A small image classifier, trained from scratch.
Data: 97500 training examples, 50.8 epochs.
Rows from block 2 of a small image classifier, named by matrix and row number. Rows with one number belong to one neuron. Each number is 200 + 40 x the weight over its row's rms, rounded and kept within 0 to 999. All counts start at 0.
After each neuron's rows are labels from the 100 images, of 14976, where the neuron reaches its highest value: "responds to" is what is common among them; "patch colour" is the nearest of a few named colours to the mean colour under the peak. Only what is clearly more common there than usual is listed. The data: photos of arthropod specimens (BIOSCAN-5M). In brackets: how many of the 100.
# fc1: MLP up (model.blocks.2.mlp.fc1.weight, 768x128), inputs 64-127
# fc2: MLP down (model.blocks.2.mlp.fc2.weight, 128x768, transposed), outputs 64-127

fc1.692,239,184,199,169,246,200,187,213,209,166,159,200,159,200,210,165,200,166,200,133,160,200,226,200,161,221,142,200,202,223,163,217,163,98,264,175,284,146,232,233,176,227,200,228,226,149,174,234,133,232,171,200,142,200,200,259,300,279,249,200,272,200,214,149
fc2.692,212,176,200,155,200,238,176,243,200,192,200,214,271,125,200,200,200,200,226,189,200,131,260,124,245,200,255,259,200,176,207,238,213,188,231,201,101,252,200,192,180,200,200,200,246,200,200,207,200,231,246,188,235,208,180,200,127,235,200,234,200,225,208,200
responds to: order Hemiptera (42)
patch colour: brown (52)

fc1.265,200,200,200,138,200,241,152,200,246,152,185,226,242,200,179,202,152,182,279,167,200,225,180,133,176,200,263,225,248,256,164,200,200,198,229,172,273,177,239,212,194,166,230,200,246,200,200,155,157,200,225,305,272,200,200,265,200,236,200,250,194,232,164,177
fc2.265,200,227,196,229,200,155,183,247,149,200,230,109,248,216,213,200,133,235,200,200,200,174,158,226,163,200,217,217,210,200,200,199,200,332,222,173,200,200,122,199,170,211,153,200,141,258,254,200,229,263,148,157,228,200,168,157,234,220,316,174,250,175,265,246
responds to: class Arachnida (64); order Trombidiformes (51)
patch colour: white (61)

fc1.631,192,215,200,158,181,251,176,306,252,171,200,251,200,200,174,200,200,200,286,184,149,200,200,203,200,157,227,200,175,298,169,200,232,134,273,225,245,182,200,151,200,158,200,262,260,200,200,151,154,200,245,310,270,200,200,244,225,200,178,264,142,299,156,195
fc2.631,200,200,164,200,229,200,200,233,258,181,200,79,149,200,190,247,186,210,203,187,288,200,182,296,147,208,210,213,234,284,200,200,231,301,200,200,173,200,126,164,187,206,145,265,151,255,216,173,138,200,135,233,216,169,143,256,245,161,230,200,246,153,199,214
responds to: class Arachnida (31)
patch colour: white (74)

fc1.442,200,200,227,200,164,253,200,200,200,200,200,210,192,306,156,313,200,220,181,229,148,223,193,200,224,190,200,255,200,151,163,200,200,185,200,169,285,226,200,200,168,248,247,200,200,200,200,200,178,146,179,201,230,206,165,112,163,265,230,171,138,255,185,226
fc2.442,204,182,216,160,200,255,159,227,231,254,232,200,200,200,236,223,200,201,248,200,250,211,234,149,200,200,268,210,149,284,163,204,248,250,175,215,200,191,200,209,200,200,200,200,200,200,200,150,209,200,200,158,184,249,137,200,156,212,200,266,200,178,318,237
responds to: order Coleoptera (44)
patch colour: grey (37)

fc1.151,203,200,211,115,253,200,200,186,200,200,177,200,184,221,200,231,200,160,248,212,154,200,221,200,200,183,220,244,206,248,203,196,200,132,180,200,274,158,219,237,200,180,234,140,200,143,171,162,158,132,197,247,138,200,237,127,258,231,225,200,252,212,141,184
fc2.151,280,191,240,166,151,200,200,151,168,174,174,208,256,200,233,305,202,171,200,167,146,188,200,193,269,236,118,200,289,200,165,151,126,187,146,213,214,224,200,237,183,255,168,200,227,200,154,192,250,147,148,238,147,191,134,258,228,200,200,200,191,231,259,271
responds to: class Arachnida (36); order Hemiptera (30)
patch colour: grey (25)

fc1.216,169,200,228,200,208,179,216,200,230,200,88,150,200,200,163,252,200,248,249,200,200,232,203,97,200,200,230,200,200,194,221,200,139,215,200,222,200,254,167,200,156,191,157,201,300,96,145,200,189,147,128,200,192,177,200,160,210,250,263,272,200,200,185,246
fc2.216,200,200,162,225,200,200,278,293,231,153,200,208,136,200,231,200,200,227,200,174,164,261,166,158,305,213,238,135,200,200,140,200,153,200,158,154,200,220,148,195,156,242,250,128,189,147,167,162,131,173,200,200,204,200,179,177,166,226,161,230,81,260,129,200
responds to: order Diptera (62)
patch colour: grey (57)

fc1.635,200,191,173,176,234,251,220,235,200,200,155,173,127,239,200,239,228,200,182,165,200,286,161,246,177,136,232,228,200,246,164,200,160,187,266,200,247,189,286,188,74,200,200,178,200,166,121,162,136,147,200,162,200,271,216,96,200,239,200,260,200,263,222,225
fc2.635,247,230,246,200,195,200,153,228,241,192,261,200,200,125,274,200,132,200,264,149,200,214,138,189,157,186,214,200,318,200,269,235,87,225,197,200,155,200,280,228,92,188,290,200,91,200,200,200,225,170,203,228,200,248,230,209,164,200,217,196,213,200,188,200
responds to: order Coleoptera (49)
patch colour: grey (34)

fc1.284,200,200,200,259,178,239,147,229,223,278,200,295,259,200,165,198,200,230,236,200,247,191,219,255,122,175,215,189,206,200,237,241,195,186,268,208,141,239,229,177,113,125,172,217,175,267,221,200,200,284,240,200,166,149,144,228,223,235,163,243,200,191,273,200
fc2.284,173,221,200,200,189,166,200,113,125,268,157,168,140,212,200,154,274,155,135,258,171,189,200,246,266,203,202,269,200,200,220,170,202,168,226,133,241,160,156,200,220,294,172,235,259,170,249,211,200,185,156,237,105,143,200,145,239,200,200,173,149,247,173,141
responds to: order Hymenoptera (88)
patch colour: grey (29)

fc1.220,250,200,193,163,260,200,200,200,197,150,87,232,200,174,181,187,200,208,248,127,200,158,244,150,94,200,200,192,200,172,184,200,173,200,276,200,234,172,168,168,186,164,200,200,232,200,200,235,109,216,158,234,209,157,196,200,241,228,206,200,227,157,158,171
fc2.220,234,211,131,200,162,169,183,234,200,268,200,175,227,200,200,200,181,247,200,189,161,200,277,242,230,200,200,200,159,174,156,200,233,251,200,263,109,247,200,124,158,181,224,178,95,167,223,262,165,200,178,127,189,290,160,162,200,179,177,143,104,178,142,200
responds to: order Hemiptera (63); family Cicadellidae (31)
patch colour: grey (39); brown (29)

fc1.457,173,247,143,200,281,223,202,314,212,235,214,179,159,232,281,316,169,200,134,196,200,200,200,244,188,68,168,249,213,238,186,200,200,178,200,160,200,200,148,170,170,200,155,192,181,221,162,150,179,123,192,179,200,200,183,214,200,200,217,199,147,267,215,244
fc2.457,200,157,259,178,166,175,248,167,200,185,157,200,217,220,200,168,151,200,200,200,189,160,200,200,159,264,164,140,120,187,149,200,228,220,200,200,168,161,227,200,200,200,192,200,272,91,189,153,241,230,216,148,172,144,241,200,155,218,223,189,200,193,200,137
responds to: order Diptera (61)
patch colour: grey (51)

fc1.277,200,194,231,195,268,184,170,189,200,200,160,249,200,174,210,200,229,200,248,198,159,229,200,172,160,242,214,225,207,200,200,257,113,165,192,144,238,129,255,215,191,194,267,135,146,151,200,158,209,266,257,273,159,172,200,215,208,268,174,200,278,200,141,150
fc2.277,247,188,217,232,162,200,178,162,181,200,200,190,156,165,208,200,239,127,160,200,200,168,253,231,234,213,162,169,244,191,200,164,165,127,200,209,200,200,200,233,245,242,251,285,159,221,237,252,233,172,200,218,166,200,213,200,200,200,154,200,146,200,197,217
responds to: order Hymenoptera (41)
patch colour: brown (42); grey (30)

fc1.595,225,216,200,133,288,259,192,227,156,229,200,218,200,149,303,200,243,127,228,135,200,229,186,195,216,219,322,207,247,214,200,216,152,178,226,173,200,181,260,241,193,224,200,200,200,204,183,161,178,221,231,311,117,304,200,212,200,172,170,223,200,283,221,183
fc2.595,264,167,200,172,265,214,255,148,171,227,200,200,213,160,167,175,200,162,176,200,271,177,316,200,158,219,92,200,224,211,200,200,240,204,200,239,205,200,170,200,243,200,226,275,276,171,185,200,200,160,155,106,169,172,150,253,200,222,224,200,200,112,196,267
responds to: class Arachnida (26)
patch colour: grey (61)

fc1.236,200,155,200,146,209,236,192,200,248,200,200,203,257,176,212,200,154,174,245,179,60,251,200,157,216,180,220,200,200,250,186,188,200,180,208,219,253,181,234,258,196,191,200,233,267,200,200,144,163,234,218,290,249,210,228,242,211,204,273,246,200,257,182,177
fc2.236,204,248,156,225,159,142,162,266,173,221,250,99,248,237,200,221,128,287,241,212,211,200,203,258,136,200,200,194,186,156,200,184,255,262,230,200,169,240,167,189,189,178,151,200,153,236,267,196,233,262,124,168,242,163,207,200,226,208,292,165,207,148,271,256
responds to: class Arachnida (42); order Trombidiformes (38)
patch colour: white (66)

fc1.499,200,228,200,185,232,249,220,200,244,142,176,177,164,205,200,200,200,200,207,200,229,214,221,193,200,200,190,254,180,206,200,147,192,200,175,266,200,200,212,191,132,191,184,228,217,164,128,171,165,200,168,149,256,233,160,246,151,241,270,263,215,140,200,272
fc2.499,188,167,205,254,154,134,179,152,156,306,197,287,281,200,200,200,248,214,233,202,180,151,273,254,162,232,137,137,144,225,151,235,234,216,200,200,197,209,174,175,238,105,200,179,209,200,227,149,176,231,183,194,200,167,181,200,151,175,183,261,221,161,151,200
responds to: order Coleoptera (52)
patch colour: grey (30)

fc1.527,200,240,154,197,200,235,200,200,176,258,230,234,184,163,240,234,345,200,200,154,200,267,200,200,238,213,315,200,226,233,200,200,221,249,232,214,178,200,285,229,173,204,180,185,164,230,158,168,169,195,231,292,104,242,200,200,200,147,205,258,193,224,229,200
fc2.527,222,200,141,172,170,222,167,194,185,229,223,212,200,215,227,190,228,217,258,198,200,222,255,269,200,150,109,133,159,200,116,232,265,177,274,200,200,200,175,193,220,135,165,252,177,164,209,200,174,200,122,266,208,239,216,200,256,152,227,226,79,200,179,258
responds to: order Hymenoptera (41)
patch colour: grey (53)

fc1.727,171,196,252,180,200,236,200,297,232,242,179,258,200,141,147,200,200,237,253,162,132,200,170,200,168,200,200,125,168,259,200,273,200,177,240,235,254,200,302,236,200,201,161,241,220,188,200,221,189,241,228,258,218,200,155,253,220,189,200,168,253,200,188,173
fc2.727,161,200,200,276,225,200,307,183,200,202,162,279,155,296,200,200,200,122,149,212,226,187,133,146,122,171,200,288,237,215,200,200,156,212,114,161,297,200,137,123,186,147,200,245,200,219,204,156,200,200,200,277,165,120,200,185,141,200,200,200,200,200,127,175
responds to: order Diptera (64)
patch colour: brown (57); black (29)

fc1.390,200,165,237,162,241,200,200,200,246,170,129,173,200,218,182,287,170,180,269,200,148,197,200,192,157,220,213,112,200,200,166,235,114,217,200,200,298,192,200,246,177,200,153,200,200,158,139,227,180,174,137,215,242,200,200,200,200,222,262,215,200,200,200,242
fc2.390,188,200,135,191,252,284,198,252,200,171,191,210,200,203,277,145,234,174,128,149,209,216,200,218,219,237,200,216,229,238,192,194,183,178,220,139,200,190,182,173,178,220,278,202,279,164,162,172,165,263,200,230,223,202,219,217,137,221,200,200,239,276,181,200
responds to: order Diptera (62); family Drosophilidae (30)
patch colour: brown (70)

fc1.433,178,219,196,200,193,214,206,226,200,244,216,222,200,167,255,145,200,170,200,144,182,178,169,225,240,200,243,125,200,192,244,182,214,186,237,159,158,183,200,200,217,187,208,293,187,229,232,200,221,234,252,292,107,250,266,211,189,200,178,157,200,365,250,154
fc2.433,110,277,131,224,200,189,192,275,206,245,266,233,200,246,198,182,241,200,200,175,200,246,186,240,152,148,270,273,200,238,202,205,200,200,294,164,200,200,251,116,256,175,169,130,200,179,260,283,172,200,245,278,207,154,237,200,237,255,200,277,174,209,191,220
responds to: order Diptera (64)
patch colour: grey (73); brown (25)

fc1.525,241,315,135,200,200,245,160,276,153,200,221,286,233,188,289,172,220,159,200,116,118,183,172,221,200,222,241,200,214,200,200,201,205,184,302,150,179,171,170,182,200,200,237,150,194,208,237,200,143,230,223,276,146,232,200,220,200,184,200,146,200,290,245,116
fc2.525,230,131,179,223,222,235,196,168,186,192,200,200,171,157,200,147,181,197,209,262,272,166,254,177,146,200,105,188,237,202,200,142,219,178,236,200,200,200,143,200,200,167,200,233,252,175,180,177,142,164,106,226,200,119,235,246,226,247,186,200,172,128,135,256
responds to: order Hemiptera (38)
patch colour: grey (55); brown (32)