config.yaml
num_classes: [18, 218]
norm: "rmsnorm"
parallel_block: false
layers: 10
lr_schedule: "step"
warmup_steps: 1930
Rows from block 4 of a small image classifier, named by matrix and row number. Rows with one number belong to one neuron. Each number is 128 + 32 x the weight over its row's rms, rounded and kept within 0 to 255. All counts start at 0. Numbers have three digits each.
After each neuron's rows are labels from the 100 images, of 14976, where the neuron reaches its highest value: "strongest on" is what is common among them. Only what is clearly more common there than usual is listed. The data: photos of arthropod specimens (BIOSCAN-5M). In brackets: how many of the 100, against the usual share in percent.
# fc1: MLP up (model.blocks.4.mlp.fc1.weight, 768x128), inputs 43-85
# fc2: MLP down (model.blocks.4.mlp.fc2.weight, 128x768, transposed), outputs 43-85

fc1.398:128138126038150049128161128136128128096084159091185105114128087171127128128151128111148184128045114135128157128128091063119125172
fc2.398:186128073128141128131137128130106143163106162160096076106128123138110099193064128128154140128053131153128128127163075163128063077
strongest on: order Hemiptera (45 vs 11.3)

fc1.270:128059158168128183138128150128085137130130071128150128132128151046128111165153126128128128178128167148192118093229163090107151149
fc2.270:183146107128164128128128160171128161191128145128111098101134090171128139114169168081165153140128083121094128128070156177095103110
strongest on: order Hymenoptera (42 vs 20.5)

fc1.184:128091102128043087123128145087143128150128086142070139147154185147175115144128138189128186176128144128123183094137158128101106170
fc2.184:140128128121185086114158128113085114128128134090128118076102128093128128097127120128102085054159063128156088226088073059176128095
strongest on: order Coleoptera (80 vs 16.8)

fc1.107:128128097080058095100128128128116192165128132098192128099172150128169113060213128128128128128114081119128128154128128077091166128
fc2.107:096128128186169164128147175124209072089154158115115078128128128128081128128118128128079128128119128128128128128144070128180083107
strongest on: order Coleoptera (40 vs 16.8)

fc1.439:128095156089128128171091098176128113097128128113140106144052128088128140126128115150128128128044111156043100117112128128130130150
fc2.439:128132083128137128093134138114078072136116091128111147165082068123136103169098128168182092144164128133132128100051216120146124139
strongest on: order Diptera (62 vs 30.6)

fc1.154:177162081112126128145115139135147168201036114087128179109151128098144166101114128143128128128092167069097128148154102156104062128
fc2.154:152059128149083122122152074158118106099152104128108100120142118116160155202177169120085121144109147080162128174143160111091159130
strongest on: class Collembola (29 vs 1.9); order Entomobryomorpha (28 vs 1.4); family Entomobryidae (27 vs 1.2)

fc1.425:169111134128092154146148133128129182092128020220169137112103128088183144109129142128106128137071174050209158166146128148128128183
fc2.425:128134175178068131128152072089072128128214148156128128161128160095128074097091024128142110137140104148209129128128148128125105123
strongest on: class Arachnida (33 vs 4); order Trombidiformes (32 vs 1.4)

fc1.333:108176128077144125128151128128128065073093108069207160136073097114133102111112128094128127159074092058202198102128139116149092164
fc2.333:128124128164111128156119151054184164106102148164128075128155171093145128140097177208128097084106128144128170107121128101153099092
strongest on: class Arachnida (27 vs 4)

fc1.340:108163147074150079128150128153168071121128128100128128091128124128128128141128128060119181128105128051095146157123128159127156128
fc2.340:106081134140128128187128170110180143076120128138136156111165135104089171131118084178128105112128150104070154128181128110098128128
strongest on: class Arachnida (28 vs 4)

fc1.466:168099187128088182111129155143049090128151128098080131175117087126173111190162149156086107128147117148128093174158128128132145144
fc2.466:069128083157117149169179178071079179152092128166141095086128128113144076120107175146166092138130086137123189153118067077077128084
strongest on: order Lepidoptera (38 vs 7.3)

fc1.109:123101120111101093128103136128128155128177148100139191171205181169083128128140128109128146094112128114106128128128176139033128157
fc2.109:178144176143150128128140128128101134128128105128141128096128140128192111128180153075116071138159103122112071170128108128146080068
strongest on: order Coleoptera (77 vs 16.8)

fc1.433:201167128115154043199141140118127133150093087070181137109090128148182151128137120091107122128128165128121128199173098103126118128
fc2.433:093098161151128128024128114155087128095171161065151128154106145096102157129170109183103128093117128067171118150110106102199148183
strongest on: order Diptera (70 vs 30.6); family Anthomyiidae (25 vs 0.8)

fc1.584:214128106108090117128128128120024136108128128146111152123128113174163144053183143128119128107128128105056128155121102128087105140
fc2.584:128096128142155099095138099116147146091145107140135118203128116119144162128103092128073171135107150094195128109110128070128143117
strongest on: order Diptera (63 vs 30.6)

fc1.135:090129128136128131175136163128084093108128147083128149111079128102086115128157165128110128123125128089144195130131074139174128150
fc2.135:158141169128130171128078198128141218128109109134135175125104128156205128110150106152095134084128144116073069139128100048178118144
strongest on: order Hymenoptera (41 vs 20.5)

fc1.230:098097104128144128163128128128195128139140128157072116128128128128103173128161145160159171161128161128156181128128071172077150170
fc2.230:147153171166146202142128128101118238128128131128177128196166128103191120166127128128160128090141128092159072182160140093128151128
strongest on: class Arachnida (46 vs 4); class Collembola (37 vs 1.9); order Trombidiformes (29 vs 1.4)

fc1.98:134128094128128128128128148128128101128128145128128135128128128128128124128150128124117118128129128128155090128074140063085069069
fc2.98:128128093128177081150128128128164128128145099128140185128093168128227129155128089138128128177128128128113128128128079141128123128
strongest on: order Hymenoptera (48 vs 20.5)

fc1.124:128128125147175128128133128120135120128128112098128145095147127084079146080103128066132161076054178128088128142139128220107090155
fc2.124:156165153128127146128111161098181173149128200139128128145079183149106151093174128078085143128128095159120111147096089114113143128
strongest on: order: Hymenoptera (45 vs 20.5); class Arachnida (38 vs 4); family Trichogrammatidae (30 vs 1.2); order Trombidiformes (27 vs 1.4)

fc1.63:175108092128087128157128128149101193128156115193144128135128128128128151112166128103091203148120169087080157174173106121128145167
fc2.63:128109153181099136128128092150099096123117144141111170153107128120183128156128113179128085128145115152206155128119197000128126108
strongest on: class Collembola (26 vs 1.9)

fc1.744:169112108142146077128240157128128097197128142086095115072146081128128120083128181128175143128144128128092167156180134196088146140
fc2.744:186128137128091128139128187106113128168128088084090174079106128154128128151143128143138128141128128128128156137177114104095162128
strongest on: order Lepidoptera (26 vs 7.3)

fc1.170:150080133122098138092059143149167218130128152128206118128157112128128148092128123106128117159095108137127082184123112110139106128
fc2.170:128168128109083141213111134100070062157148108136102115160099161128206097111136128108128093158185149164159125169167151180128140110
strongest on: order Lepidoptera (29 vs 7.3)

fc1.205:128081119185128186170100128164065177149163128128128160130160128082128110114186128103152094177128160128139079222182135128074154128
fc2.205:101170128078081128071096099139212073107078118126128103115128128128094128128047137176188122128111110087128114121163079079134091147
strongest on: order Hymenoptera (86 vs 20.5)

fc1.61:128086128119099102128097139145136176128144128128140188140179148141163113128128128128128128186082128111128151107128167128075128176
fc2.61:121187187128128165099102155128128131093128128211167128074070098128128128072128118091109128128175139180094086122128085163155080114
strongest on: order Coleoptera (53 vs 16.8); order Hemiptera (32 vs 11.3)

fc1.381:128088084158126128154208131140123128128107117133075187128104190120128128128128098184157128097128093103146128179154162184128128172
fc2.381:068110156128128161122146168138128128091128117171146147104130164134176128103116128085172139128128168134180128099089148173151102108
strongest on: order Lepidoptera (38 vs 7.3)

fc1.500:147128128086128132160130136140099112144147119123128204128128128128077140092128110128170211092128143137097142128128128127116055151
fc2.500:128099074087128128106128133128095128129183028086128109128064148119153195128128081170128128105147108173141111167128136128178139105
strongest on: order Diptera (88 vs 30.6); family Sciaridae (38 vs 1.3)

fc1.151:162128060093112148084117102128128144082128048128142141143129128106105128063113128110128181186087128037163191132128128172128137182
fc2.151:164128190200117128157103102086168179102125177150175128141121172128109129128097095123074085128122128143128054193128128081147128128
strongest on: class Arachnida (54 vs 4); order Trombidiformes (47 vs 1.4)

fc1.509:152128128074128072104200170128142160128090054136128128100063186162142146128147152128128165089085094082183078107146155157104128145
fc2.509:128128107114080108178186118088090154142128128163083200115113143117192158128132150128212137128102181102126109128152111169112128128
strongest on: order Lepidoptera (27 vs 7.3)

fc1.413:164094099107128167109146116128159168128128092186128104123089116081131169110210142163128130138128152027140125157128128128097187128
fc2.413:080138128132104072163142058128130100128128187150128092174128074128141150149111139128162128128186105174108128115091131034122057141
strongest on: class Collembola (46 vs 1.9); order Entomobryomorpha (36 vs 1.4); order Trombidiformes (31 vs 1.4); family: Entomobryidae (29 vs 1.2)

fc1.585:104128128199078180153128128128105195142179118128146142148162105112145111082128104128159150128143096069128101128219174128082164163
fc2.585:147128065100133106061078066100128118113064155143128128146112097142113112167139128128128156167106163156128128146139115136140091099
strongest on: family Hybotidae (29 vs 1.3)

fc1.99:187094090119128128158123153144160128103185128159117128101097104128094175099175153118078172128128173166089090128093039145128089128
fc2.99:128121145128150167108130128065100148095153171143141076137112107105199128181128107128176105118146128128165103132111160081134186054
strongest on: class Collembola (30 vs 1.9)

fc1.69:200128128114128138120128157121091072141128022105112128144128179128176128128150128098155124128128128128158128201180102128065099144
fc2.69:128133128128128128129099128148148128106112162130102128128098077094128128153086100128093082092172209168128132128047151128143160174
strongest on: order Lepidoptera (30 vs 7.3)

fc1.289:194075078128128137139163128111165193164128016140160152079128150128128175104132133128134128179098128116171137124177103171084128191
fc2.289:169135140170090128064192095100128109113193151128137119121128128075083128186128128128182128093058091128122169127128128154118055128
strongest on: class Arachnida (39 vs 4); order Trombidiformes (36 vs 1.4)

fc1.316:146095053173128092128114134128152150124128131100161114155128166121101145052146108185115143085108075106109128128076150099128106187
fc2.316:084128066122128135132129151190128128128128081174128161105067099128128054161161116140189128074128145134147086123033131128079128165
strongest on: order Diptera (60 vs 30.6)

fc1.354:160071155164088153161135167128101116100128047083128071149149135128211119172128128090190124180148178093072143174205147146128128137
fc2.354:128164128024105140096105113139182091105128135151085068128075048128128128128108128098128139128134161162116074128114128095165128128
strongest on: order Diptera (83 vs 30.6)

fc1.616:151115159085000152128128143147099094100128133074176183186157182091128110168128120134128128142128128128169122115128155128142084127
fc2.616:089128151124128093127143155091114097133134128194128128132128185101156136092174102128149159149133131147140102128107149083233179128
strongest on: order Lepidoptera (32 vs 7.3)

fc1.581:181121128103065128095128132095128128176107128089128179128190101116133119128205139168112096171128128218154201128128125104138108128
fc2.581:085078038180174189126132141185109149167145156128128082128128128128100054128161138128120121128128128087120168128139108073194128109
strongest on: order Coleoptera (53 vs 16.8)

fc1.266:126070077128136129128096128154128177128128121128117076128105099128102128143188169131176190128092148190052106109169085184104128128
fc2.266:102159128112064135118077063157168114106143128073110128156176089120087113128091120128128116162123121090128128136168164096134128138
strongest on: class Collembola (47 vs 1.9); order Entomobryomorpha (35 vs 1.4); family Entomobryidae (30 vs 1.2)

fc1.137:167064128139088128168101180133064080128139128128098184128128131161190103128128128090156072170158168123083095174128158141128128128
fc2.137:128182105105121141128128116132180128128156124129128106158128145103128128172074176128128128103137128141128115115155143128149179135
strongest on: order Diptera (61 vs 30.6)

fc1.440:093169115128168091128182140146155093170128107103093126128111128062118137128092140128163158074128135128128128183128091187128128166
fc2.440:153128152041184157128095128116128220163128158128128128120128140128117139136190103128096109155147196128090061126146089124146130128
strongest on: class Arachnida (45 vs 4); order Sarcoptiformes (28 vs 0.4)

fc1.700:098130128106114107109159144102105117167128098154128178128189157128181122128146149096167121128077128023128144128176144117041128139
fc2.700:107165077128128128147135128128058151129145127128090147159091136139145087160128128136162128128128128151128121109120128164128184048
strongest on: order Coleoptera (36 vs 16.8); order Lepidoptera (29 vs 7.3)

fc1.315:128134098132128156156128135144109128128128109070128156128128128057154134128093105173109128128128156135145122122095147093164110128
fc2.315:144161112207200128128128122128128142128128128111119095102128117128161128176119128080182128152128128119095164121109227194117128172
strongest on: order Hymenoptera (41 vs 20.5)

fc1.696:124056171159094128117078162105071128128128145130103097128176128119194128076156139138163131128110128084076084135175164088128128118
fc2.696:124191128128202166104128107093128110128141105090128177149128098096096159045128095161103139155156143155125185126163128179152128172
strongest on: order Lepidoptera (48 vs 7.3)

fc1.283:166102128140128176190093134128081133128179046115135140128128128128119110058128149074128189162128177159109128174163161113128128182
fc2.283:128089128128096134075079049146174090120128186052101148181086128126161128128142119112112075072113120141129150128128135104148190128
strongest on: order Hymenoptera (48 vs 20.5)

fc1.676:128128167090107151120114144128115100207128058089114104110089128102109125179158156204111128210128185172128118101149174115128128126
fc2.676:065084041172173083049094124127125128128128185128128092128160212088164104151169106089157141128098147075100154092147094178094109057
strongest on: order Hemiptera (63 vs 11.3)

fc1.182:205105128126128128128128168080087128102152128095171128089128112068121169148128108080128113154108128149148128221102110128128093088
fc2.182:141128128103131128148128172088128128102167078083165089117075154155131171128128193130145128128128167142175157128099064128128128082
strongest on: order Hymenoptera (49 vs 20.5)

fc1.502:128128128136120095130198128128182147145140101164100094069152139128101128176128128128128217168112128084139197089181145128162140226
fc2.502:148128128087129128170094160128093151124128125128128082128128062162128090107128128149128104052139068153141075184052124128088128087
strongest on: family Formicidae (30 vs 1.2)

fc1.759:128128145098035154143143128104118123109194108147109093175119161089187146154132128128128099117122104146136134240090092143154156079
fc2.759:159084136116147056163177208128160128091088159162103168101091175106128178148112177154128128101149110099129093100088128152128141128
strongest on: order Diptera (75 vs 30.6)

fc1.222:192070128128116128148128169118128128128131096139128128158121199128128117128128152073128119128108180118128128093128130128128128129
fc2.222:144150099100150147128175128120105128139128068128155176128128135128109104128128128140128153128128108128137128128078128128183128128
strongest on: order Hemiptera (42 vs 11.3)

fc1.166:107090128128123095161128121128105128110066059147106188093175114066145127128109128214170130182150169085128139191172139179105160128
fc2.166:117172128111090128095128064117114172128094128087128085166123158134128128128156178218128128097103128104128153138128161097128159128
strongest on: order Psocodea (28 vs 3.7)

fc1.583:128102133100099064148171136128084109083056103144159154128152128071135159133091097167128122128091128139145128128148119115153087117
fc2.583:104088128082128123081113157118082128128092176111187151107069128160149128128187153128094128128161123180153121160124088093132157104
strongest on: order Psocodea (28 vs 3.7)

fc1.237:128118128179146093090188140123119140182164128087168146104173128128111100064113128128115142128130128087128162210128128165106128220
fc2.237:171080128128068129128132141141155071128080152138084167066174107128128144128147127159179205052145100119115141128186129067085055128
strongest on: order Hemiptera (43 vs 11.3)

fc1.50:095091069211128195107118133149107088121116153128091136104128128019075084147119128166208099167128105128136128128127120128153087128
fc2.50:128177128120147104128128190107128109098113081080184139085116105128141129098128100125115128065114128078128146097089213128119136094
strongest on: order Lepidoptera (45 vs 7.3)

fc1.713:128128128128071119091127128128109161151170140187089104074190143140131128101128144128145128166079179087128162172177128147128134128
fc2.713:145127152128164099128064180098128115090128134060152126168106105128128192116151104128153107121178132166153075108111126156131117128
strongest on: order Lepidoptera (28 vs 7.3)

fc1.637:167096122170072187086080137105049145221109092095147177128176136115128104043182114146157090146143137128128128106167158106128109128
fc2.637:119181103128141100128160200128128087126102193166128078102135186130063067132128190128084182103107099119128128098076128103152119128
strongest on: order Coleoptera (51 vs 16.8)

fc1.343:142118128072128128146133147114080128128128071128128128128174190092128138115128142128168128142093162085128128171128149128056118128
fc2.343:186128128128166128156162158128128148128163056156161128080128148117128128128128128000128128214128097128128128128128128128109128099
strongest on: order Hemiptera (39 vs 11.3)

fc1.603:144128113057105061147131121128134163135128131128153063117147128195128166128145128128151162082095159116020136145128128175056128157
fc2.603:097122135161097084128133100116110128081115080140128147157097101071149128128089053128098151104093157155183155073070173147186128128
strongest on: order Diptera (67 vs 30.6)

fc1.335:128064127128128128128106128128167128125132067182113134125178128158090175128159128115164175161128164128069160112115160188074128138
fc2.335:124102156150128192128153098080107154067089165128128155175115143055163161188128082165160128101128128091215088128152185101142169103
strongest on: class Collembola (42 vs 1.9); order Entomobryomorpha (34 vs 1.4); family Entomobryidae (29 vs 1.2); order: Trombidiformes (28 vs 1.4)

fc1.745:179126101096099095119146128122128163128128136076178065116167128128138169051171121165128083128081128114128123198128095128125083107
fc2.745:128128128128030179128128128151078107151099116118140126128157128163103135093128093090128077141211128128187168128128139132128150139
strongest on: order Lepidoptera (36 vs 7.3)

fc1.219:128128128106108094102197128114103112153102143128161174105181148114186122130156119132149128123128115084165216143149128074128142152
fc2.219:113128139128147128125117084128156137080155148128119090174128140127128128157128047066128046128105166128161128107182109130163157128
strongest on: order Coleoptera (38 vs 16.8); order Lepidoptera (27 vs 7.3)

fc1.247:161170062100086085100098106098159102120134087128164128129161118173090150089139128063128183151140128120066179128118105139128128130
fc2.247:096128160142128145165127128113128123116066114147104172128153128019113181122074083209131128069128144110128115128132126128147099124
strongest on: order Hymenoptera (59 vs 20.5); family Trichogrammatidae (30 vs 1.2)

fc1.25:189081074128078128128100141083075128128080090159124188128128146082185180104195115080128103128128128135135120190093079128121067100
fc2.25:128117124128201118118129203110145091121128169128156128087112149128099131162117183151119140072103098107128128089078117115148157207
strongest on: order Diptera (87 vs 30.6); family Anthomyiidae (42 vs 0.8)

fc1.81:200115071039132112134192128128106151184121115128135151085128181121128177128128128155164115128050121128082165148128096177114088128
fc2.81:111037156159068128128166107065114145121128128109128119183179152130128133138179065130161095083170147086105084167094160128151176139
strongest on: class Collembola (27 vs 1.9)

fc1.52:141128112162086128180181193128072094152092140128095128128128128128249105167128156108187099150138164111085166146137128150113122138
fc2.52:128150128113128131102091097133180139088150147141141076170074106128140158148102128076102128115158128128128122137171117130157179128
strongest on: order Diptera (83 vs 30.6)

fc1.434:159103159093128102126128128143128101116191122117161060128088126128128144128169128149107132123067096159067095128128128173137128205
fc2.434:128111107102136097162149128105089128092108086155128104128133121106128128128084168159167125174128160128116128112105221128128130134
strongest on: order Diptera (70 vs 30.6)

fc1.42:187130116128112168147144147128120069115147091097128160128091117097128171128128128097112128128140128154128099174128080185128107128
fc2.42:110074128060104115165128128177165101191152064128172128128152145143111128132107153126067159104099131077128100128129169076125189148
strongest on: order Diptera (63 vs 30.6)

fc1.207:128146114164143128128128127137128128185171119105121146118162111128093125108096121117133181053088141128094128128128121171095121162
fc2.207:128128150071128156116106093123143193128111164128128097128086128135128157098159102111099123128128112128128143128082106135096190155
strongest on: class Arachnida (43 vs 4)

fc1.399:162124120151128186131089128128132160097152079128087128098115085128128121058128128114136161128093176087087125128146110138108128162
fc2.399:169094131128095151150117099092112128128182211128080111128128128163171179128116128119109093066135108188151145190128128097095157098
strongest on: class Arachnida (57 vs 4); order Trombidiformes (44 vs 1.4); order Hemiptera (29 vs 11.3)